Rows from block 5 of the encoder of a small masked image model, named by matrix and row number. Rows with one number within an expert belong to one neuron, the router's apart. Each number is 200 + 20 x the weight over its row's rms, rounded and kept within 0 to 999. All counts start at 0.
After each expert's rows are labels from the 100 images, of 14976, where the router gives the expert most weight on average: "responds to" is what is common among them. Only what is clearly more common there than usual is listed. The data: microscope photos of single blood and bone marrow cells.
# router: router (encoder.blocks.5.mlp.router.weight, 16x192, trained with AdamW), inputs 0-95
# up: expert up (encoder.blocks.5.mlp.up, 16x48x192), inputs 0-95
# down: expert down (encoder.blocks.5.mlp.down, 16x192x48, transposed), outputs 0-95

# expert 0
router.0,242,188,204,215,245,172,227,212,173,189,197,209,179,205,188,204,209,248,222,177,222,178,192,212,192,192,219,204,224,185,170,183,219,193,175,185,157,210,228,200,201,210,194,188,204,228,190,201,184,183,175,206,209,239,195,181,206,197,175,205,197,219,184,181,210,230,188,191,193,186,171,183,222,208,234,179,192,217,172,171,208,203,199,199,202,166,198,187,190,180,180,210,239,202,180,215
up.19,211,174,205,185,216,172,198,238,152,199,224,206,199,177,211,206,187,180,185,210,224,185,227,182,182,219,138,196,167,214,203,195,210,179,235,204,181,183,168,226,214,201,193,183,229,204,225,229,197,217,201,200,221,211,213,203,199,160,224,192,215,184,215,172,216,198,201,199,177,202,186,179,192,209,236,191,189,225,182,210,200,216,182,217,203,208,221,186,187,185,179,198,173,191,201,190
down.19,188,187,171,208,178,220,215,186,209,192,185,180,202,211,198,166,193,191,201,181,207,227,204,210,166,205,244,174,184,187,202,183,191,203,214,179,237,278,190,184,191,186,187,202,159,195,181,173,225,207,222,213,174,233,213,202,189,235,166,209,177,210,182,239,197,191,159,194,224,213,209,222,183,246,186,197,196,209,201,180,208,217,188,221,183,170,221,221,182,196,177,221,204,219,169,212
up.20,221,203,191,221,204,219,186,184,167,212,209,228,200,227,166,174,237,207,185,210,186,212,216,191,211,216,194,227,214,203,192,206,174,182,214,192,215,214,201,188,229,177,177,213,192,200,171,214,218,201,201,186,196,185,169,198,205,194,193,181,195,183,196,201,195,208,174,206,227,187,205,186,222,206,192,178,202,196,202,233,196,196,223,204,244,200,191,254,202,237,210,202,203,230,184,180
down.20,237,232,198,218,201,160,204,190,198,209,226,163,180,198,217,203,206,170,195,201,234,203,199,223,156,200,255,178,192,189,184,218,203,234,207,206,201,223,166,213,180,179,205,194,219,204,170,213,222,216,194,226,251,184,190,206,202,216,186,226,198,206,209,210,219,205,196,218,213,191,198,223,212,195,174,197,195,190,236,168,226,181,156,226,194,181,174,182,212,201,240,190,181,190,187,203
up.22,210,202,173,195,229,196,185,184,236,234,213,196,222,227,193,218,199,193,180,184,195,204,186,185,177,180,203,197,218,219,177,208,221,196,221,199,182,176,175,201,214,206,151,193,143,199,177,213,199,228,195,196,217,188,175,218,170,185,163,219,165,224,210,209,225,182,200,171,214,211,213,198,212,156,200,246,203,193,156,186,214,201,220,186,207,199,227,189,247,248,194,178,207,207,216,200
down.22,204,192,212,191,178,213,227,205,212,176,195,189,198,192,219,182,197,193,196,202,197,200,187,178,193,162,196,187,218,194,186,188,221,212,208,162,216,200,195,186,218,206,212,210,233,193,220,213,172,196,224,219,206,181,224,213,196,174,191,194,208,179,213,181,210,216,208,225,190,184,182,229,184,208,198,205,158,185,218,206,161,227,240,199,224,214,171,189,180,203,231,225,208,160,191,224
responds to: smear: peripheral blood

# expert 14
router.14,176,204,203,187,206,216,199,205,194,208,204,175,191,223,232,179,224,214,220,187,223,191,188,195,198,179,212,175,213,209,197,213,206,179,178,200,209,202,199,238,183,175,212,187,192,218,200,208,186,187,183,215,178,174,216,177,206,194,174,190,221,197,168,224,200,190,198,236,192,194,211,223,228,186,193,245,217,247,184,204,191,217,193,245,208,168,192,196,217,210,191,193,192,173,187,218
up.0,231,197,215,196,240,185,187,218,191,206,208,200,202,185,196,175,214,212,207,201,202,176,210,196,176,201,164,221,201,224,178,194,214,204,199,212,192,191,204,208,180,198,158,221,197,212,182,191,187,225,187,206,186,163,172,205,191,224,169,196,177,185,220,198,235,210,199,178,215,200,192,218,177,198,193,203,186,192,193,235,151,191,176,209,229,214,171,220,184,179,164,193,222,202,211,192
down.0,190,213,187,187,209,209,204,195,215,187,194,167,226,163,202,225,211,170,206,219,184,215,220,194,196,210,211,212,159,161,242,213,227,173,205,159,203,225,221,193,195,204,221,228,228,158,235,233,218,181,209,194,219,196,193,183,191,218,201,200,193,199,203,219,223,199,183,207,193,241,177,207,179,220,222,191,218,205,212,194,192,255,170,185,166,188,209,193,178,219,223,229,181,177,183,168
up.1,175,158,209,199,201,184,216,201,185,222,243,209,202,176,195,195,216,200,214,219,221,197,172,214,205,219,213,183,225,197,207,202,208,209,222,154,198,183,209,174,201,226,224,192,180,221,210,217,199,204,177,192,200,198,181,199,193,198,231,208,214,168,204,201,205,204,176,207,210,185,215,194,192,211,215,191,198,181,224,188,187,166,182,208,176,199,245,194,205,210,189,203,187,176,177,202
down.1,239,168,167,220,172,184,201,205,190,172,160,214,155,189,191,158,161,203,225,211,194,203,175,177,217,218,216,184,173,199,189,215,195,224,207,211,189,191,210,234,206,173,196,177,220,212,148,200,207,216,201,179,199,198,218,216,203,207,205,187,184,180,198,215,184,220,192,169,210,220,193,212,213,183,209,190,219,201,191,168,191,189,203,213,218,200,203,231,235,192,208,160,210,202,203,211
up.2,171,196,196,209,211,182,188,176,182,194,202,174,210,200,206,210,230,208,176,222,213,232,194,197,213,223,188,159,171,204,187,184,203,184,224,189,195,199,213,208,197,185,245,250,154,162,198,206,174,229,199,226,184,211,194,203,219,221,180,201,194,207,212,168,160,172,167,193,185,214,188,181,223,217,210,204,242,187,225,194,190,221,167,197,201,186,205,221,180,201,182,228,197,189,198,220
down.2,194,173,183,180,192,201,181,190,234,166,189,182,207,239,232,181,230,198,203,183,212,193,199,191,192,203,216,195,239,238,247,208,181,210,186,208,226,201,217,223,202,197,208,153,191,196,218,171,197,222,221,217,195,216,176,180,223,191,184,225,240,214,172,198,227,198,188,181,215,227,188,195,206,193,195,221,209,197,199,187,189,203,209,214,217,209,167,207,196,204,186,206,180,203,213,205
responds to: cell type: artefact

# expert 13
router.13,189,212,180,184,212,213,155,216,196,212,176,209,187,201,208,192,208,178,199,180,170,177,210,198,187,192,211,210,211,215,178,140,194,167,205,200,194,180,192,191,189,166,185,172,181,200,215,189,173,173,189,190,175,182,177,205,177,224,186,201,209,202,199,197,194,202,190,178,167,232,207,179,179,219,181,158,166,181,188,180,179,219,194,190,200,204,174,224,180,183,166,178,175,187,202,175
up.0,191,218,222,173,214,182,198,206,237,202,238,202,220,225,166,203,215,181,210,235,198,206,215,182,194,180,193,227,222,205,232,187,170,207,198,182,216,257,177,206,197,201,204,223,181,219,207,207,215,161,224,215,210,204,166,198,189,181,203,183,214,232,206,215,194,225,170,200,176,183,239,200,204,184,176,193,192,226,212,223,176,211,228,206,189,199,192,181,172,251,199,202,212,183,247,151
down.0,214,242,192,199,223,186,200,179,200,196,213,190,229,191,215,181,201,202,197,210,227,195,205,207,190,219,226,195,216,186,186,201,197,166,202,191,193,217,199,228,194,189,211,203,206,198,195,213,192,183,198,230,211,176,216,208,204,216,206,180,203,202,198,194,206,210,220,208,195,199,182,197,194,205,198,230,191,185,245,209,184,204,195,202,204,245,209,184,199,209,191,202,214,213,201,167
up.2,200,233,187,225,225,208,181,177,205,199,205,198,229,193,204,206,186,191,193,210,208,175,205,200,204,211,213,176,192,191,193,191,231,217,190,204,200,202,185,214,208,204,187,189,209,216,224,222,224,195,171,204,151,232,219,193,170,180,190,209,201,243,214,165,191,235,220,212,168,188,223,216,176,208,221,154,164,226,212,235,208,204,188,201,208,165,226,169,194,229,185,184,193,181,222,213
down.2,219,200,203,206,210,174,201,174,210,190,192,230,198,170,190,212,190,198,197,198,174,224,197,207,200,199,199,199,224,209,182,198,173,221,221,197,189,156,191,209,188,210,199,193,259,199,206,205,191,195,205,183,224,168,206,208,193,195,243,197,174,210,205,249,180,227,193,187,201,180,187,182,219,262,209,190,218,218,187,191,188,204,200,197,209,237,195,179,245,207,206,196,224,221,140,208
up.3,212,190,195,232,211,230,229,191,156,228,167,202,208,180,200,193,238,234,200,185,247,179,221,221,167,203,220,182,194,196,178,194,160,199,211,194,173,147,227,183,212,185,209,197,206,194,164,220,201,233,161,180,197,209,164,206,213,191,193,194,192,177,214,239,178,210,191,183,185,195,194,204,191,179,192,193,228,193,184,231,178,208,192,207,188,184,209,229,187,192,194,152,165,183,167,222
down.3,228,201,190,200,193,191,200,221,199,189,199,189,179,199,212,199,212,197,202,185,188,228,213,178,191,168,196,224,194,198,190,210,214,216,204,179,210,281,195,206,200,193,190,196,160,181,212,194,181,205,197,181,207,267,250,169,208,189,183,188,221,211,196,224,192,123,192,184,198,211,194,194,221,199,188,171,209,199,233,202,185,212,202,194,193,206,185,225,222,182,197,176,221,206,191,236
responds to: cell type: artefact

# expert 12
router.12,216,220,210,235,193,220,224,188,203,234,202,209,198,213,186,200,243,213,220,219,198,180,223,182,212,180,194,218,210,212,197,219,209,180,212,202,214,196,209,198,197,187,192,169,204,196,205,225,194,171,165,178,178,225,210,213,207,172,207,231,221,229,185,227,199,224,230,204,192,162,231,200,213,190,230,219,207,235,215,176,205,193,177,164,217,228,224,222,170,200,190,207,231,201,187,175
up.0,193,182,204,217,215,161,196,189,182,202,216,199,213,172,164,190,206,175,220,235,198,207,222,187,203,186,211,201,200,212,230,169,197,230,223,194,201,207,207,203,199,216,186,208,228,210,209,232,208,192,191,211,202,194,193,181,173,191,208,175,207,200,219,227,200,204,195,218,146,164,204,216,189,171,194,182,182,200,209,209,185,226,225,202,191,244,190,193,187,228,214,208,166,203,224,154
down.0,174,183,188,203,193,199,204,195,196,216,175,198,184,198,214,192,205,230,201,215,207,162,211,181,187,202,175,201,196,217,186,207,179,194,195,164,192,239,206,215,206,181,234,200,224,217,196,179,203,208,199,228,205,186,150,215,231,166,163,187,222,210,230,193,186,203,191,224,195,201,264,201,202,192,195,241,192,223,194,208,204,185,195,222,177,180,220,190,190,207,187,213,195,187,219,190
up.1,175,199,219,193,164,140,224,165,210,177,182,200,202,197,196,221,203,207,239,183,193,169,235,156,199,198,191,216,202,169,201,190,193,181,204,200,199,218,202,213,179,215,214,216,219,189,217,224,169,223,207,215,229,195,224,206,222,193,183,192,213,186,246,190,218,153,192,182,180,184,196,212,224,208,235,159,193,223,192,206,181,198,218,217,218,223,200,196,198,207,216,234,192,201,217,184
down.1,207,196,201,196,201,225,217,209,189,213,197,188,204,229,195,186,199,197,193,183,202,215,184,209,188,201,195,200,185,191,208,204,196,173,178,188,171,268,200,235,228,198,193,208,197,186,173,208,196,209,211,173,198,235,195,175,184,237,192,201,190,209,246,191,200,269,213,183,205,213,167,207,203,198,227,219,216,172,188,200,201,241,207,211,173,188,193,204,185,202,171,202,192,210,168,207
up.2,181,187,190,224,181,237,227,221,183,159,167,190,169,217,208,188,206,216,173,184,199,175,233,180,222,217,230,215,220,204,194,205,215,220,201,209,201,164,203,212,197,193,214,202,199,213,193,188,194,245,187,194,211,191,228,180,248,202,186,210,210,188,189,215,211,145,244,188,226,174,187,216,185,197,172,209,211,192,168,201,216,178,203,231,219,174,212,246,213,192,175,203,183,206,188,215
down.2,205,207,186,185,208,176,194,204,206,167,219,204,201,178,181,205,210,197,238,212,177,226,167,219,219,214,205,160,199,213,199,194,179,171,202,160,223,254,199,238,203,186,166,195,225,220,208,191,196,204,196,200,191,194,215,209,191,240,215,191,179,195,207,178,194,234,213,225,177,209,215,200,207,169,163,226,197,218,204,207,184,216,207,183,172,180,190,164,168,217,228,177,197,186,219,192
responds to: cell type: erythroblast

# expert 4
router.4,199,209,192,192,164,169,202,196,177,199,187,157,183,188,163,209,213,201,221,189,202,195,176,206,211,172,214,210,171,219,219,169,213,187,169,207,223,206,174,179,178,183,195,188,219,179,214,195,180,171,185,173,183,160,206,183,180,239,210,190,186,172,206,208,199,170,186,173,205,231,179,160,192,209,219,217,197,192,194,225,189,192,217,170,191,229,213,186,143,177,203,216,176,222,192,191
up.0,215,210,234,223,158,202,192,179,174,211,207,151,196,182,188,200,180,183,170,150,206,189,223,182,172,184,209,191,211,173,205,218,222,248,196,187,201,211,193,195,203,171,212,185,209,200,187,173,200,217,149,194,246,169,209,191,198,210,192,162,194,162,182,181,187,190,196,195,207,214,171,245,232,224,207,199,193,210,210,220,175,208,167,204,187,205,236,195,218,201,187,185,198,196,204,208
down.0,203,228,205,197,188,224,182,193,187,164,177,234,209,216,214,202,220,190,171,213,249,208,220,169,200,194,226,199,199,205,203,187,229,210,192,200,202,205,214,224,177,218,184,202,225,194,205,229,195,189,207,210,217,213,194,201,213,223,219,199,211,203,179,195,196,197,187,185,162,196,188,203,192,204,170,194,194,211,196,233,199,216,167,171,186,197,173,213,200,196,188,214,216,220,225,200
up.1,214,180,194,212,211,211,187,197,193,217,181,232,188,176,209,200,187,212,192,167,219,195,210,199,197,222,186,198,215,190,230,188,196,177,176,179,189,188,196,200,220,182,181,204,157,234,210,188,212,178,179,209,210,175,182,191,207,205,203,158,211,196,208,214,189,195,191,238,223,208,211,206,187,167,204,202,211,184,187,210,191,198,197,211,211,193,173,159,208,204,192,213,175,244,197,190
down.1,200,213,229,181,196,182,181,231,205,213,194,195,228,219,220,210,201,184,224,164,192,186,166,203,178,181,179,197,211,155,204,175,227,207,190,217,161,216,185,196,187,193,200,214,227,201,220,173,205,185,208,195,198,201,193,197,179,226,183,191,219,208,187,186,187,177,196,193,244,175,171,203,218,200,217,176,205,225,217,201,201,220,184,194,191,208,209,220,207,208,244,178,215,159,167,236
up.2,193,180,227,239,184,185,198,227,191,202,213,206,192,190,228,192,160,204,178,261,175,204,215,227,211,217,158,213,220,190,193,209,172,212,180,225,226,174,199,168,232,208,210,202,184,202,195,212,205,188,178,184,186,195,188,224,190,186,231,184,221,187,229,164,216,201,190,210,196,206,189,211,208,207,184,221,204,232,164,216,198,186,188,211,205,237,231,185,183,217,209,203,181,250,206,195
down.2,214,202,204,202,197,204,203,198,216,198,206,204,220,192,155,168,202,205,207,200,197,198,213,187,210,157,229,180,210,217,194,213,189,183,193,160,198,136,185,195,158,192,168,205,190,197,222,190,203,205,208,182,189,199,196,222,207,194,166,216,211,183,157,181,203,213,179,183,196,211,221,192,191,206,189,221,205,170,244,216,206,252,203,175,171,216,184,225,228,223,192,188,195,248,192,196
responds to: smear: peripheral blood

# expert 15
router.15,203,196,195,156,175,231,198,194,176,202,183,199,186,201,207,176,193,201,209,209,166,204,210,210,178,195,187,198,204,169,186,162,213,214,224,187,170,186,200,203,200,212,202,150,181,190,216,191,153,205,145,176,159,212,202,226,179,218,186,195,213,185,215,213,181,178,185,201,221,222,179,203,180,207,200,213,205,209,182,182,182,224,168,185,195,230,187,191,206,190,161,197,191,219,208,182
up.22,222,216,214,176,186,269,185,204,198,188,200,195,185,188,210,196,185,167,206,196,193,226,154,199,210,203,223,185,169,229,181,218,214,193,184,205,208,205,188,213,213,204,227,161,197,192,186,171,203,219,180,185,196,150,233,201,198,171,221,213,231,212,147,206,201,185,197,194,221,244,206,214,165,219,211,192,196,203,204,178,196,190,218,219,203,217,176,225,205,203,210,206,219,195,212,202
down.22,146,231,199,193,212,200,204,207,211,194,177,211,214,197,212,221,203,199,179,190,195,162,208,195,200,218,208,188,219,198,199,198,188,153,218,163,181,169,205,170,188,206,200,199,213,192,206,200,183,203,211,162,192,244,286,207,204,216,166,189,221,192,183,212,184,165,206,178,179,212,182,217,210,208,218,238,193,205,208,185,221,215,203,200,194,217,211,144,221,206,204,201,193,189,210,185
up.23,207,165,217,248,197,175,175,204,162,211,231,204,200,175,194,187,203,211,211,190,215,188,221,195,194,203,210,222,180,200,202,181,199,241,204,189,173,209,194,205,204,207,210,183,228,207,208,220,167,173,201,213,200,142,159,194,194,174,181,183,223,200,215,197,188,202,231,188,231,139,209,196,173,190,211,195,204,211,207,215,216,189,213,180,184,228,219,235,199,162,198,224,182,224,185,238
down.23,187,188,201,184,195,216,209,172,200,199,201,173,198,192,192,193,203,187,181,215,206,213,215,196,201,204,216,198,197,223,199,218,200,201,191,169,207,192,188,241,144,215,273,240,196,209,196,255,205,207,190,174,205,264,189,214,232,210,165,189,242,224,187,258,195,224,176,199,206,215,232,189,200,192,177,200,206,197,182,210,165,207,203,214,186,188,205,225,192,202,223,222,201,183,165,180
up.25,187,175,244,187,172,180,209,215,177,250,215,193,208,198,190,213,233,180,181,193,186,196,205,228,164,196,210,221,212,213,201,206,206,188,182,214,194,189,204,155,206,220,193,188,218,203,198,191,209,204,200,208,168,295,232,197,212,191,212,191,237,194,202,174,206,192,193,186,215,232,166,177,183,184,190,221,184,221,214,188,185,205,198,198,213,180,235,203,196,192,200,204,212,206,220,258
down.25,174,198,193,190,202,194,217,185,201,201,199,198,193,202,198,171,203,209,197,216,209,197,210,196,196,204,199,201,220,203,173,184,237,167,197,190,208,243,212,208,207,196,166,199,200,211,191,204,211,209,179,140,193,243,185,219,189,207,183,267,194,213,209,177,203,221,199,189,221,222,221,184,209,214,203,233,194,199,172,185,215,199,207,188,195,208,198,198,201,202,198,189,207,205,236,177
responds to: cell type: artefact

# expert 8
router.8,182,201,235,181,207,190,193,222,194,173,176,169,215,193,235,180,202,192,210,215,184,224,227,202,196,234,201,212,212,199,223,184,211,208,233,185,201,173,184,201,191,193,158,237,231,209,215,178,204,222,188,186,181,215,213,211,202,227,232,190,174,248,220,198,201,208,177,187,193,188,192,179,227,185,183,192,181,221,185,203,187,218,216,198,194,160,178,229,194,171,198,172,210,208,187,182
up.0,207,201,200,210,197,213,172,203,213,206,201,196,169,185,247,187,189,227,250,204,188,227,177,168,167,220,183,205,184,176,184,185,159,139,205,183,213,196,249,212,179,187,210,222,210,184,202,206,179,190,179,228,197,220,228,199,228,221,214,193,192,221,217,205,199,183,176,199,182,203,157,210,196,223,200,160,202,165,192,172,200,213,221,210,214,169,183,184,202,235,201,171,182,218,206,227
down.0,185,165,205,211,183,226,223,203,217,215,185,192,206,204,213,192,166,205,228,232,224,206,199,230,220,212,190,191,168,202,233,183,183,161,158,182,184,210,210,214,212,210,184,205,223,185,215,198,163,200,208,185,184,205,219,185,174,179,206,200,209,196,174,182,208,226,204,173,174,228,182,197,206,168,234,186,199,190,187,204,217,250,176,177,202,185,229,168,253,185,224,176,197,206,171,223
up.1,196,200,245,224,200,177,214,215,179,168,184,174,198,192,202,185,193,233,194,201,220,190,228,184,196,217,212,187,216,235,166,200,227,205,234,175,207,177,179,164,226,188,225,193,197,243,215,196,175,186,204,196,198,184,184,213,193,187,208,192,197,187,197,172,216,175,206,208,218,233,188,210,222,218,188,205,181,194,219,201,200,194,194,209,201,231,208,237,207,187,219,210,160,176,177,202
down.1,225,166,200,218,188,205,213,226,168,208,220,233,219,183,208,217,218,204,212,182,200,199,179,190,188,194,211,216,214,225,188,230,237,215,170,217,198,166,190,221,161,203,185,212,216,196,178,225,203,230,168,206,185,218,188,168,209,201,199,190,189,212,215,221,179,173,174,203,178,193,227,200,199,215,242,208,194,215,220,202,188,201,195,175,177,170,197,202,221,169,202,238,172,207,263,188
up.2,179,180,210,177,205,175,197,177,229,201,215,217,177,171,201,211,191,213,202,213,194,190,212,220,207,215,187,242,204,194,187,189,216,176,199,193,206,166,207,189,200,159,160,213,194,160,214,186,198,211,206,209,193,179,191,180,199,225,214,223,185,176,233,197,212,181,231,187,188,216,171,205,213,220,191,182,186,211,233,183,211,218,177,211,189,208,205,182,174,169,207,197,204,233,201,207
down.2,215,190,195,199,188,212,197,192,203,218,197,197,174,249,178,219,201,214,214,186,216,229,215,208,188,196,199,198,181,230,199,229,213,186,179,198,220,182,188,208,206,200,206,186,179,207,192,181,187,229,169,156,218,207,232,202,201,202,216,190,232,157,128,214,216,184,223,181,218,216,203,183,192,208,182,244,212,205,197,195,195,213,220,193,194,207,203,239,226,183,197,193,175,213,173,203
responds to: smear: peripheral blood

# expert 11
router.11,210,188,193,215,168,215,220,206,211,160,201,231,207,223,191,173,218,194,227,213,224,222,185,211,208,190,182,211,217,176,199,196,197,240,201,176,204,228,198,232,207,197,226,188,215,212,222,178,203,208,163,201,181,190,204,208,178,193,182,227,203,198,174,177,193,170,233,211,184,200,178,207,209,184,181,191,196,219,213,220,203,189,209,180,221,164,232,200,165,165,234,195,186,192,170,210
up.1,223,191,208,181,250,217,179,223,214,230,222,208,222,221,217,200,222,210,216,226,249,205,203,179,176,222,143,218,199,202,193,183,182,204,212,178,220,176,176,202,198,211,187,197,184,194,209,218,199,185,199,194,204,219,179,231,210,192,188,191,205,213,210,222,167,197,208,186,187,186,241,220,222,184,161,225,171,203,215,244,206,203,229,198,198,209,215,183,215,193,177,191,184,210,208,185
down.1,197,193,195,189,200,205,187,192,191,204,224,189,206,196,227,231,217,237,183,194,209,187,232,219,171,195,237,158,206,188,225,188,181,190,220,173,179,182,188,214,205,210,205,240,162,205,157,199,224,208,181,208,213,192,193,179,155,209,204,197,194,180,163,218,204,221,206,182,207,215,199,180,213,211,175,200,203,194,251,161,194,207,173,211,214,216,196,182,190,215,225,184,208,208,235,192
up.2,183,206,232,188,186,236,211,210,205,204,213,182,224,223,213,204,205,235,235,206,209,229,188,220,210,204,160,240,175,226,216,170,228,202,166,175,198,210,198,208,188,187,212,217,186,191,192,214,182,182,188,235,203,216,205,199,248,197,196,202,178,180,183,168,193,179,188,175,199,197,185,219,197,217,199,201,199,186,180,213,216,207,247,158,204,178,210,165,211,198,216,198,223,238,193,214
down.2,218,204,203,213,220,199,215,225,195,198,206,209,200,180,190,217,201,201,237,202,187,208,191,199,188,190,173,178,189,201,168,222,173,175,191,165,211,163,195,206,225,196,178,227,202,213,194,199,203,201,175,169,198,206,221,200,222,176,214,165,220,166,214,206,178,277,221,180,195,203,212,217,181,202,220,211,201,195,207,200,142,226,198,167,187,217,202,255,207,190,205,188,182,148,240,191
up.3,182,201,177,230,207,209,191,185,170,213,174,197,198,213,210,187,160,201,213,199,223,188,214,181,220,199,222,177,211,213,179,194,216,227,181,214,187,225,196,213,230,201,203,159,209,194,191,169,208,187,186,179,217,254,190,216,193,217,182,201,174,153,230,206,203,210,218,200,205,171,188,202,211,160,222,207,182,193,208,187,217,146,178,176,218,209,169,258,205,218,189,198,198,201,177,169
down.3,197,194,200,198,190,190,197,185,216,209,204,182,201,183,208,216,204,220,192,207,198,205,196,216,186,197,197,192,213,219,218,195,189,210,226,227,226,202,205,230,210,210,215,183,231,179,206,210,197,193,206,197,169,194,249,162,182,169,192,172,193,220,227,213,195,193,206,163,172,157,202,183,208,222,196,206,212,195,222,172,198,235,201,192,213,206,208,224,163,196,205,203,196,189,246,205
responds to: cell type: promyelocyte