Weights of a small masked image model: encoder moe top_k, 10900 steps.
Rows from block 5 of the encoder of a small masked image model, named by matrix and row number. Rows with one number within an expert belong to one neuron, the router's apart. Each number is 128 + 24 x the weight over its row's rms, rounded and kept within 0 to 255. All counts start at 0. Numbers have three digits each.
Before each expert's rows are labels from the 100 images, of 14976, where the router gives the expert most weight on average: "strongest on" is what is common among them; "patch colour" is the nearest of a few named colours to the mean colour under the peak. Only what is clearly more common there than usual is listed. The data: microscope photos of single blood and bone marrow cells. In brackets: how many of the 100.
# router: router (encoder.blocks.5.mlp.router.weight, 16x192, trained with AdamW), inputs 96-191
# up: expert up (encoder.blocks.5.mlp.up, 16x48x192), inputs 96-191
# down: expert down (encoder.blocks.5.mlp.down, 16x192x48, transposed), outputs 96-191

# expert 2
strongest on: smear: peripheral blood (73); cell type: platelet (39)
patch colour: pink (56)
router.2:149125146129182124172126135110145128184152167136146164181156148131185168129141144153108144112150132128122146149132122145118125123155137155164134158146132130102143126120154125114185121160099075124143154137120107113184172157145130121114168114130180125145151109147147146115150148138152141132
up.0:108147143137129120093136153102125139121149096118119131127157117105098147131129140105164099118145177170155131255145111159114119107108132146109113146139111151135107094128109107120128108148141204122110153145145163144137140123084125121122135119120119149120144150112109131145111128135089121128
down.0:135115158127173112125123156150097112153150148130127164130121143143122098101093150123103185129140138136127139159156106152125150150129132114126141151173119114130130089103141144105098148090120146116146147112140156103104122131157118149133144097137112123139159125097187159136134130127148095109
up.1:096133146098077164105149119155122122152170145131129126127131107141102148132119101143168131101119156137166097208141094100120112187123139151132133144120115106123135094158102148145089102133122153113152086136117076149114131091120144128110149144140156127138147180115111158151121111100141063115
down.1:116086090168126135160091094092130149157069111134103100110108133109137121151138159137131107127142140137169146106114129134104124113163158108094123131147139122141120095117092139093120086134156118102073078104130125141136147094136103110125139139145133185129119141119106142105126118161156124116
up.2:111138082097113138157118131119087158109072121164125151100106108139136097114139129111098125126108115113134131244126164135104125113135117117139148133119147092156121123119136137127111158127162123151141113108091105116162112133089062136104157190107120152161095082139136146125182139104128155113
down.2:132111145123114125165142146134133124118131130117132127041192102156128170127162120114142121165135129148054102255113181101122119128125131088128108140136125118124112126118125145144129126101136143142127134120130131135130095103102120166126162145133128130133143146068126111085135125126075118147
up.3:083136124102087117113098072118130126153101130139173129088144107142127100162093137137052091121133102140137140163163114161119147136114133095133128093121129127147123120123117152104079114138095159064120112117130145112124131101116110170126130141151135105137172123105130151150146143140123085146
down.3:150160119112114104136158116107127151117134153069118128110104147107153101148126150108117141144112166149110172142061156092105130084149148157125123163165161123133157151112119073159122124134105107130129137102161148085151169119116106111172082127113110147128169119110159107158091145093148152137

# expert 11
strongest on: cell type: promyelocyte (32)
patch colour: blue (27)
router.11:143149123104101174085147155130108111150116137116129114099130154124149127106158176134060126103149108142075120128120132114154144126090102107167134129173103100100128116128097144111119129117108154091116103099111116162143112181162174103164169112088177124161112151154150128133116142093102134151
up.1:080136118121133114106103160128102156084127136156117179113163140140104127135118152131142094146106116107116127131102151135153137079112126139148139120101141084139135141127108075123144119089114158114086170143151160062106176099142106152160137139095098141156122100160103135142130115126067124130
down.1:146118074131107143114127104126139132167138112122089111138127147167180136132120128105141165164161134102103140046114144105139113105118140133108097158103124110116148153109134152092129142121143110131174111145104164127142139145180135128093134129162116128113140141109130132118106171142207098089
up.2:078131136123139130108115150137134114113142139138098111119144104125087112128062118153116136140142184131156148123132075118132128093108107114161119104139136136154123138137120145107173114119121131132112108095090121145068177103130102161118072119113096144116162149098147148172093128142086159148
down.2:142122157130156127106108124123129177151150118095112105098206099079131118103152128135120125116117088130166172093130163142134156144116134114110104149137132151118144106121109156131134139148102115121122135141106159104112100131110100156135104130125164156143114142147122098102181130136136125167
up.3:149143088175141118128102146102123128137138106108122163126138149090125125147124133141132140132092117145164138142109149160127095165102104108142152143109116126129100156111156153125115127094124072129131145188127114085143098180155087139120151120143157126138125163195126109111158137115134102114
down.3:118155115155154121194136145123123117118135122130104084167081138125104138146151113096133134071108113128059139055121108129126138106125130220149144126126139152129123120117138131138108127078136089128154134113129148158135143174077160099153168112155160134136118133109128095150137094079121126083
up.5:147179124100136129098152150169100156170108163086119139177097104119083139152165134153122131127121127096144128152142095139114109106101091146121102090096123148111140081120106146127086147135120147151118107107147103096147129107096198148109140113130104110111133133096112132135175131110119114114
down.5:137120079164157179162132146116132138149111077121125179160141124138145137152114100089172144139118136098117137093132170145098128106096140167141153159128132102133111132108140109136148151124125106135103146135128145115103169154143100117113132135159116077137157132174112115121117164152153155133

# expert 3
strongest on: smear: peripheral blood (51); cell type: artefact (32)
patch colour: pink (52)
router.3:127134158153163187121142153147109143115099141113171176177138138122135181116126145125106171088116147138116128142155144139123118164179095126135138112127169158128141134142123130130112157083158082105175167123121104122144130118149140136132100121138177163118114133097115167111122150153126122124
up.0:134136160127143091200131095142126104102119170130093137155121114094127141110121138122151127142103138122109149101196154112108105156150151132098114085120125103157109137117108128130149116115110142087145074115140110173116157135132119124149115115093106157135139115114143129138098147103148100149
down.0:110158122169102137137102128090132131133117116133117100198130124116148189117141108108126140109145137101166161119133181101141133155115120152117101105151159146123125115194140136105123093096163152165106127090180129097119118168108158113130108131141141146135132175137108150104119105136126113125
up.1:129117099164147124164132131129125045113163119124129143123135130113146144150096119077155154121101141161118115173162180102129097096107125117139107082122110140141141100182170114118088121134135099135153154137152117127104121132126129128126079137144124088084133125114117124098081134090127124136
down.1:120128153125129116090148133148156096158138159102136149137097139144121129122161151116144118154107150089111166028101081136131137157140135161137115125122137124132139132136141126128121138058148088116168118137161107073119135116141115118152086122094138104155119153149143109160086103148074122111
up.2:127103127128113130141120121175155113180082153098127137143158135111148147129149135113128111118131117136113149136110108110122128166188090143098123186096126135091088141087147138091131163142154137128118087148136103120140120104104081137133099169094127159124111127130124120114144138157160101136
down.2:122125110143173124176128148156117140149091150128105067108181122127083138126127105165127132088133136123104140095134114156125119101156137095131122143135148127146093087129145108125149175128125120090132139103166127187165190171072119131138142124118111136098113131088139104145137114133135094108
up.3:126131093068092145094135130092123162169109150166145160145076163109173112120164130119099138140093106135140152141124116141158090125115120169140114160138158081132130135137087135098101127092140173166134167184078159111175099159119118133128159121135172098131091104111125133106146122163141116118
down.3:114105091133137121188125146124114137140136144136120150170066108121186097142107111130117131094124106155091155058135130138160108141131096166164126112118144076146126108129130144118160123177125085124095148119111124135142147164078117106140132146053096089088122133133137117132144149154123120163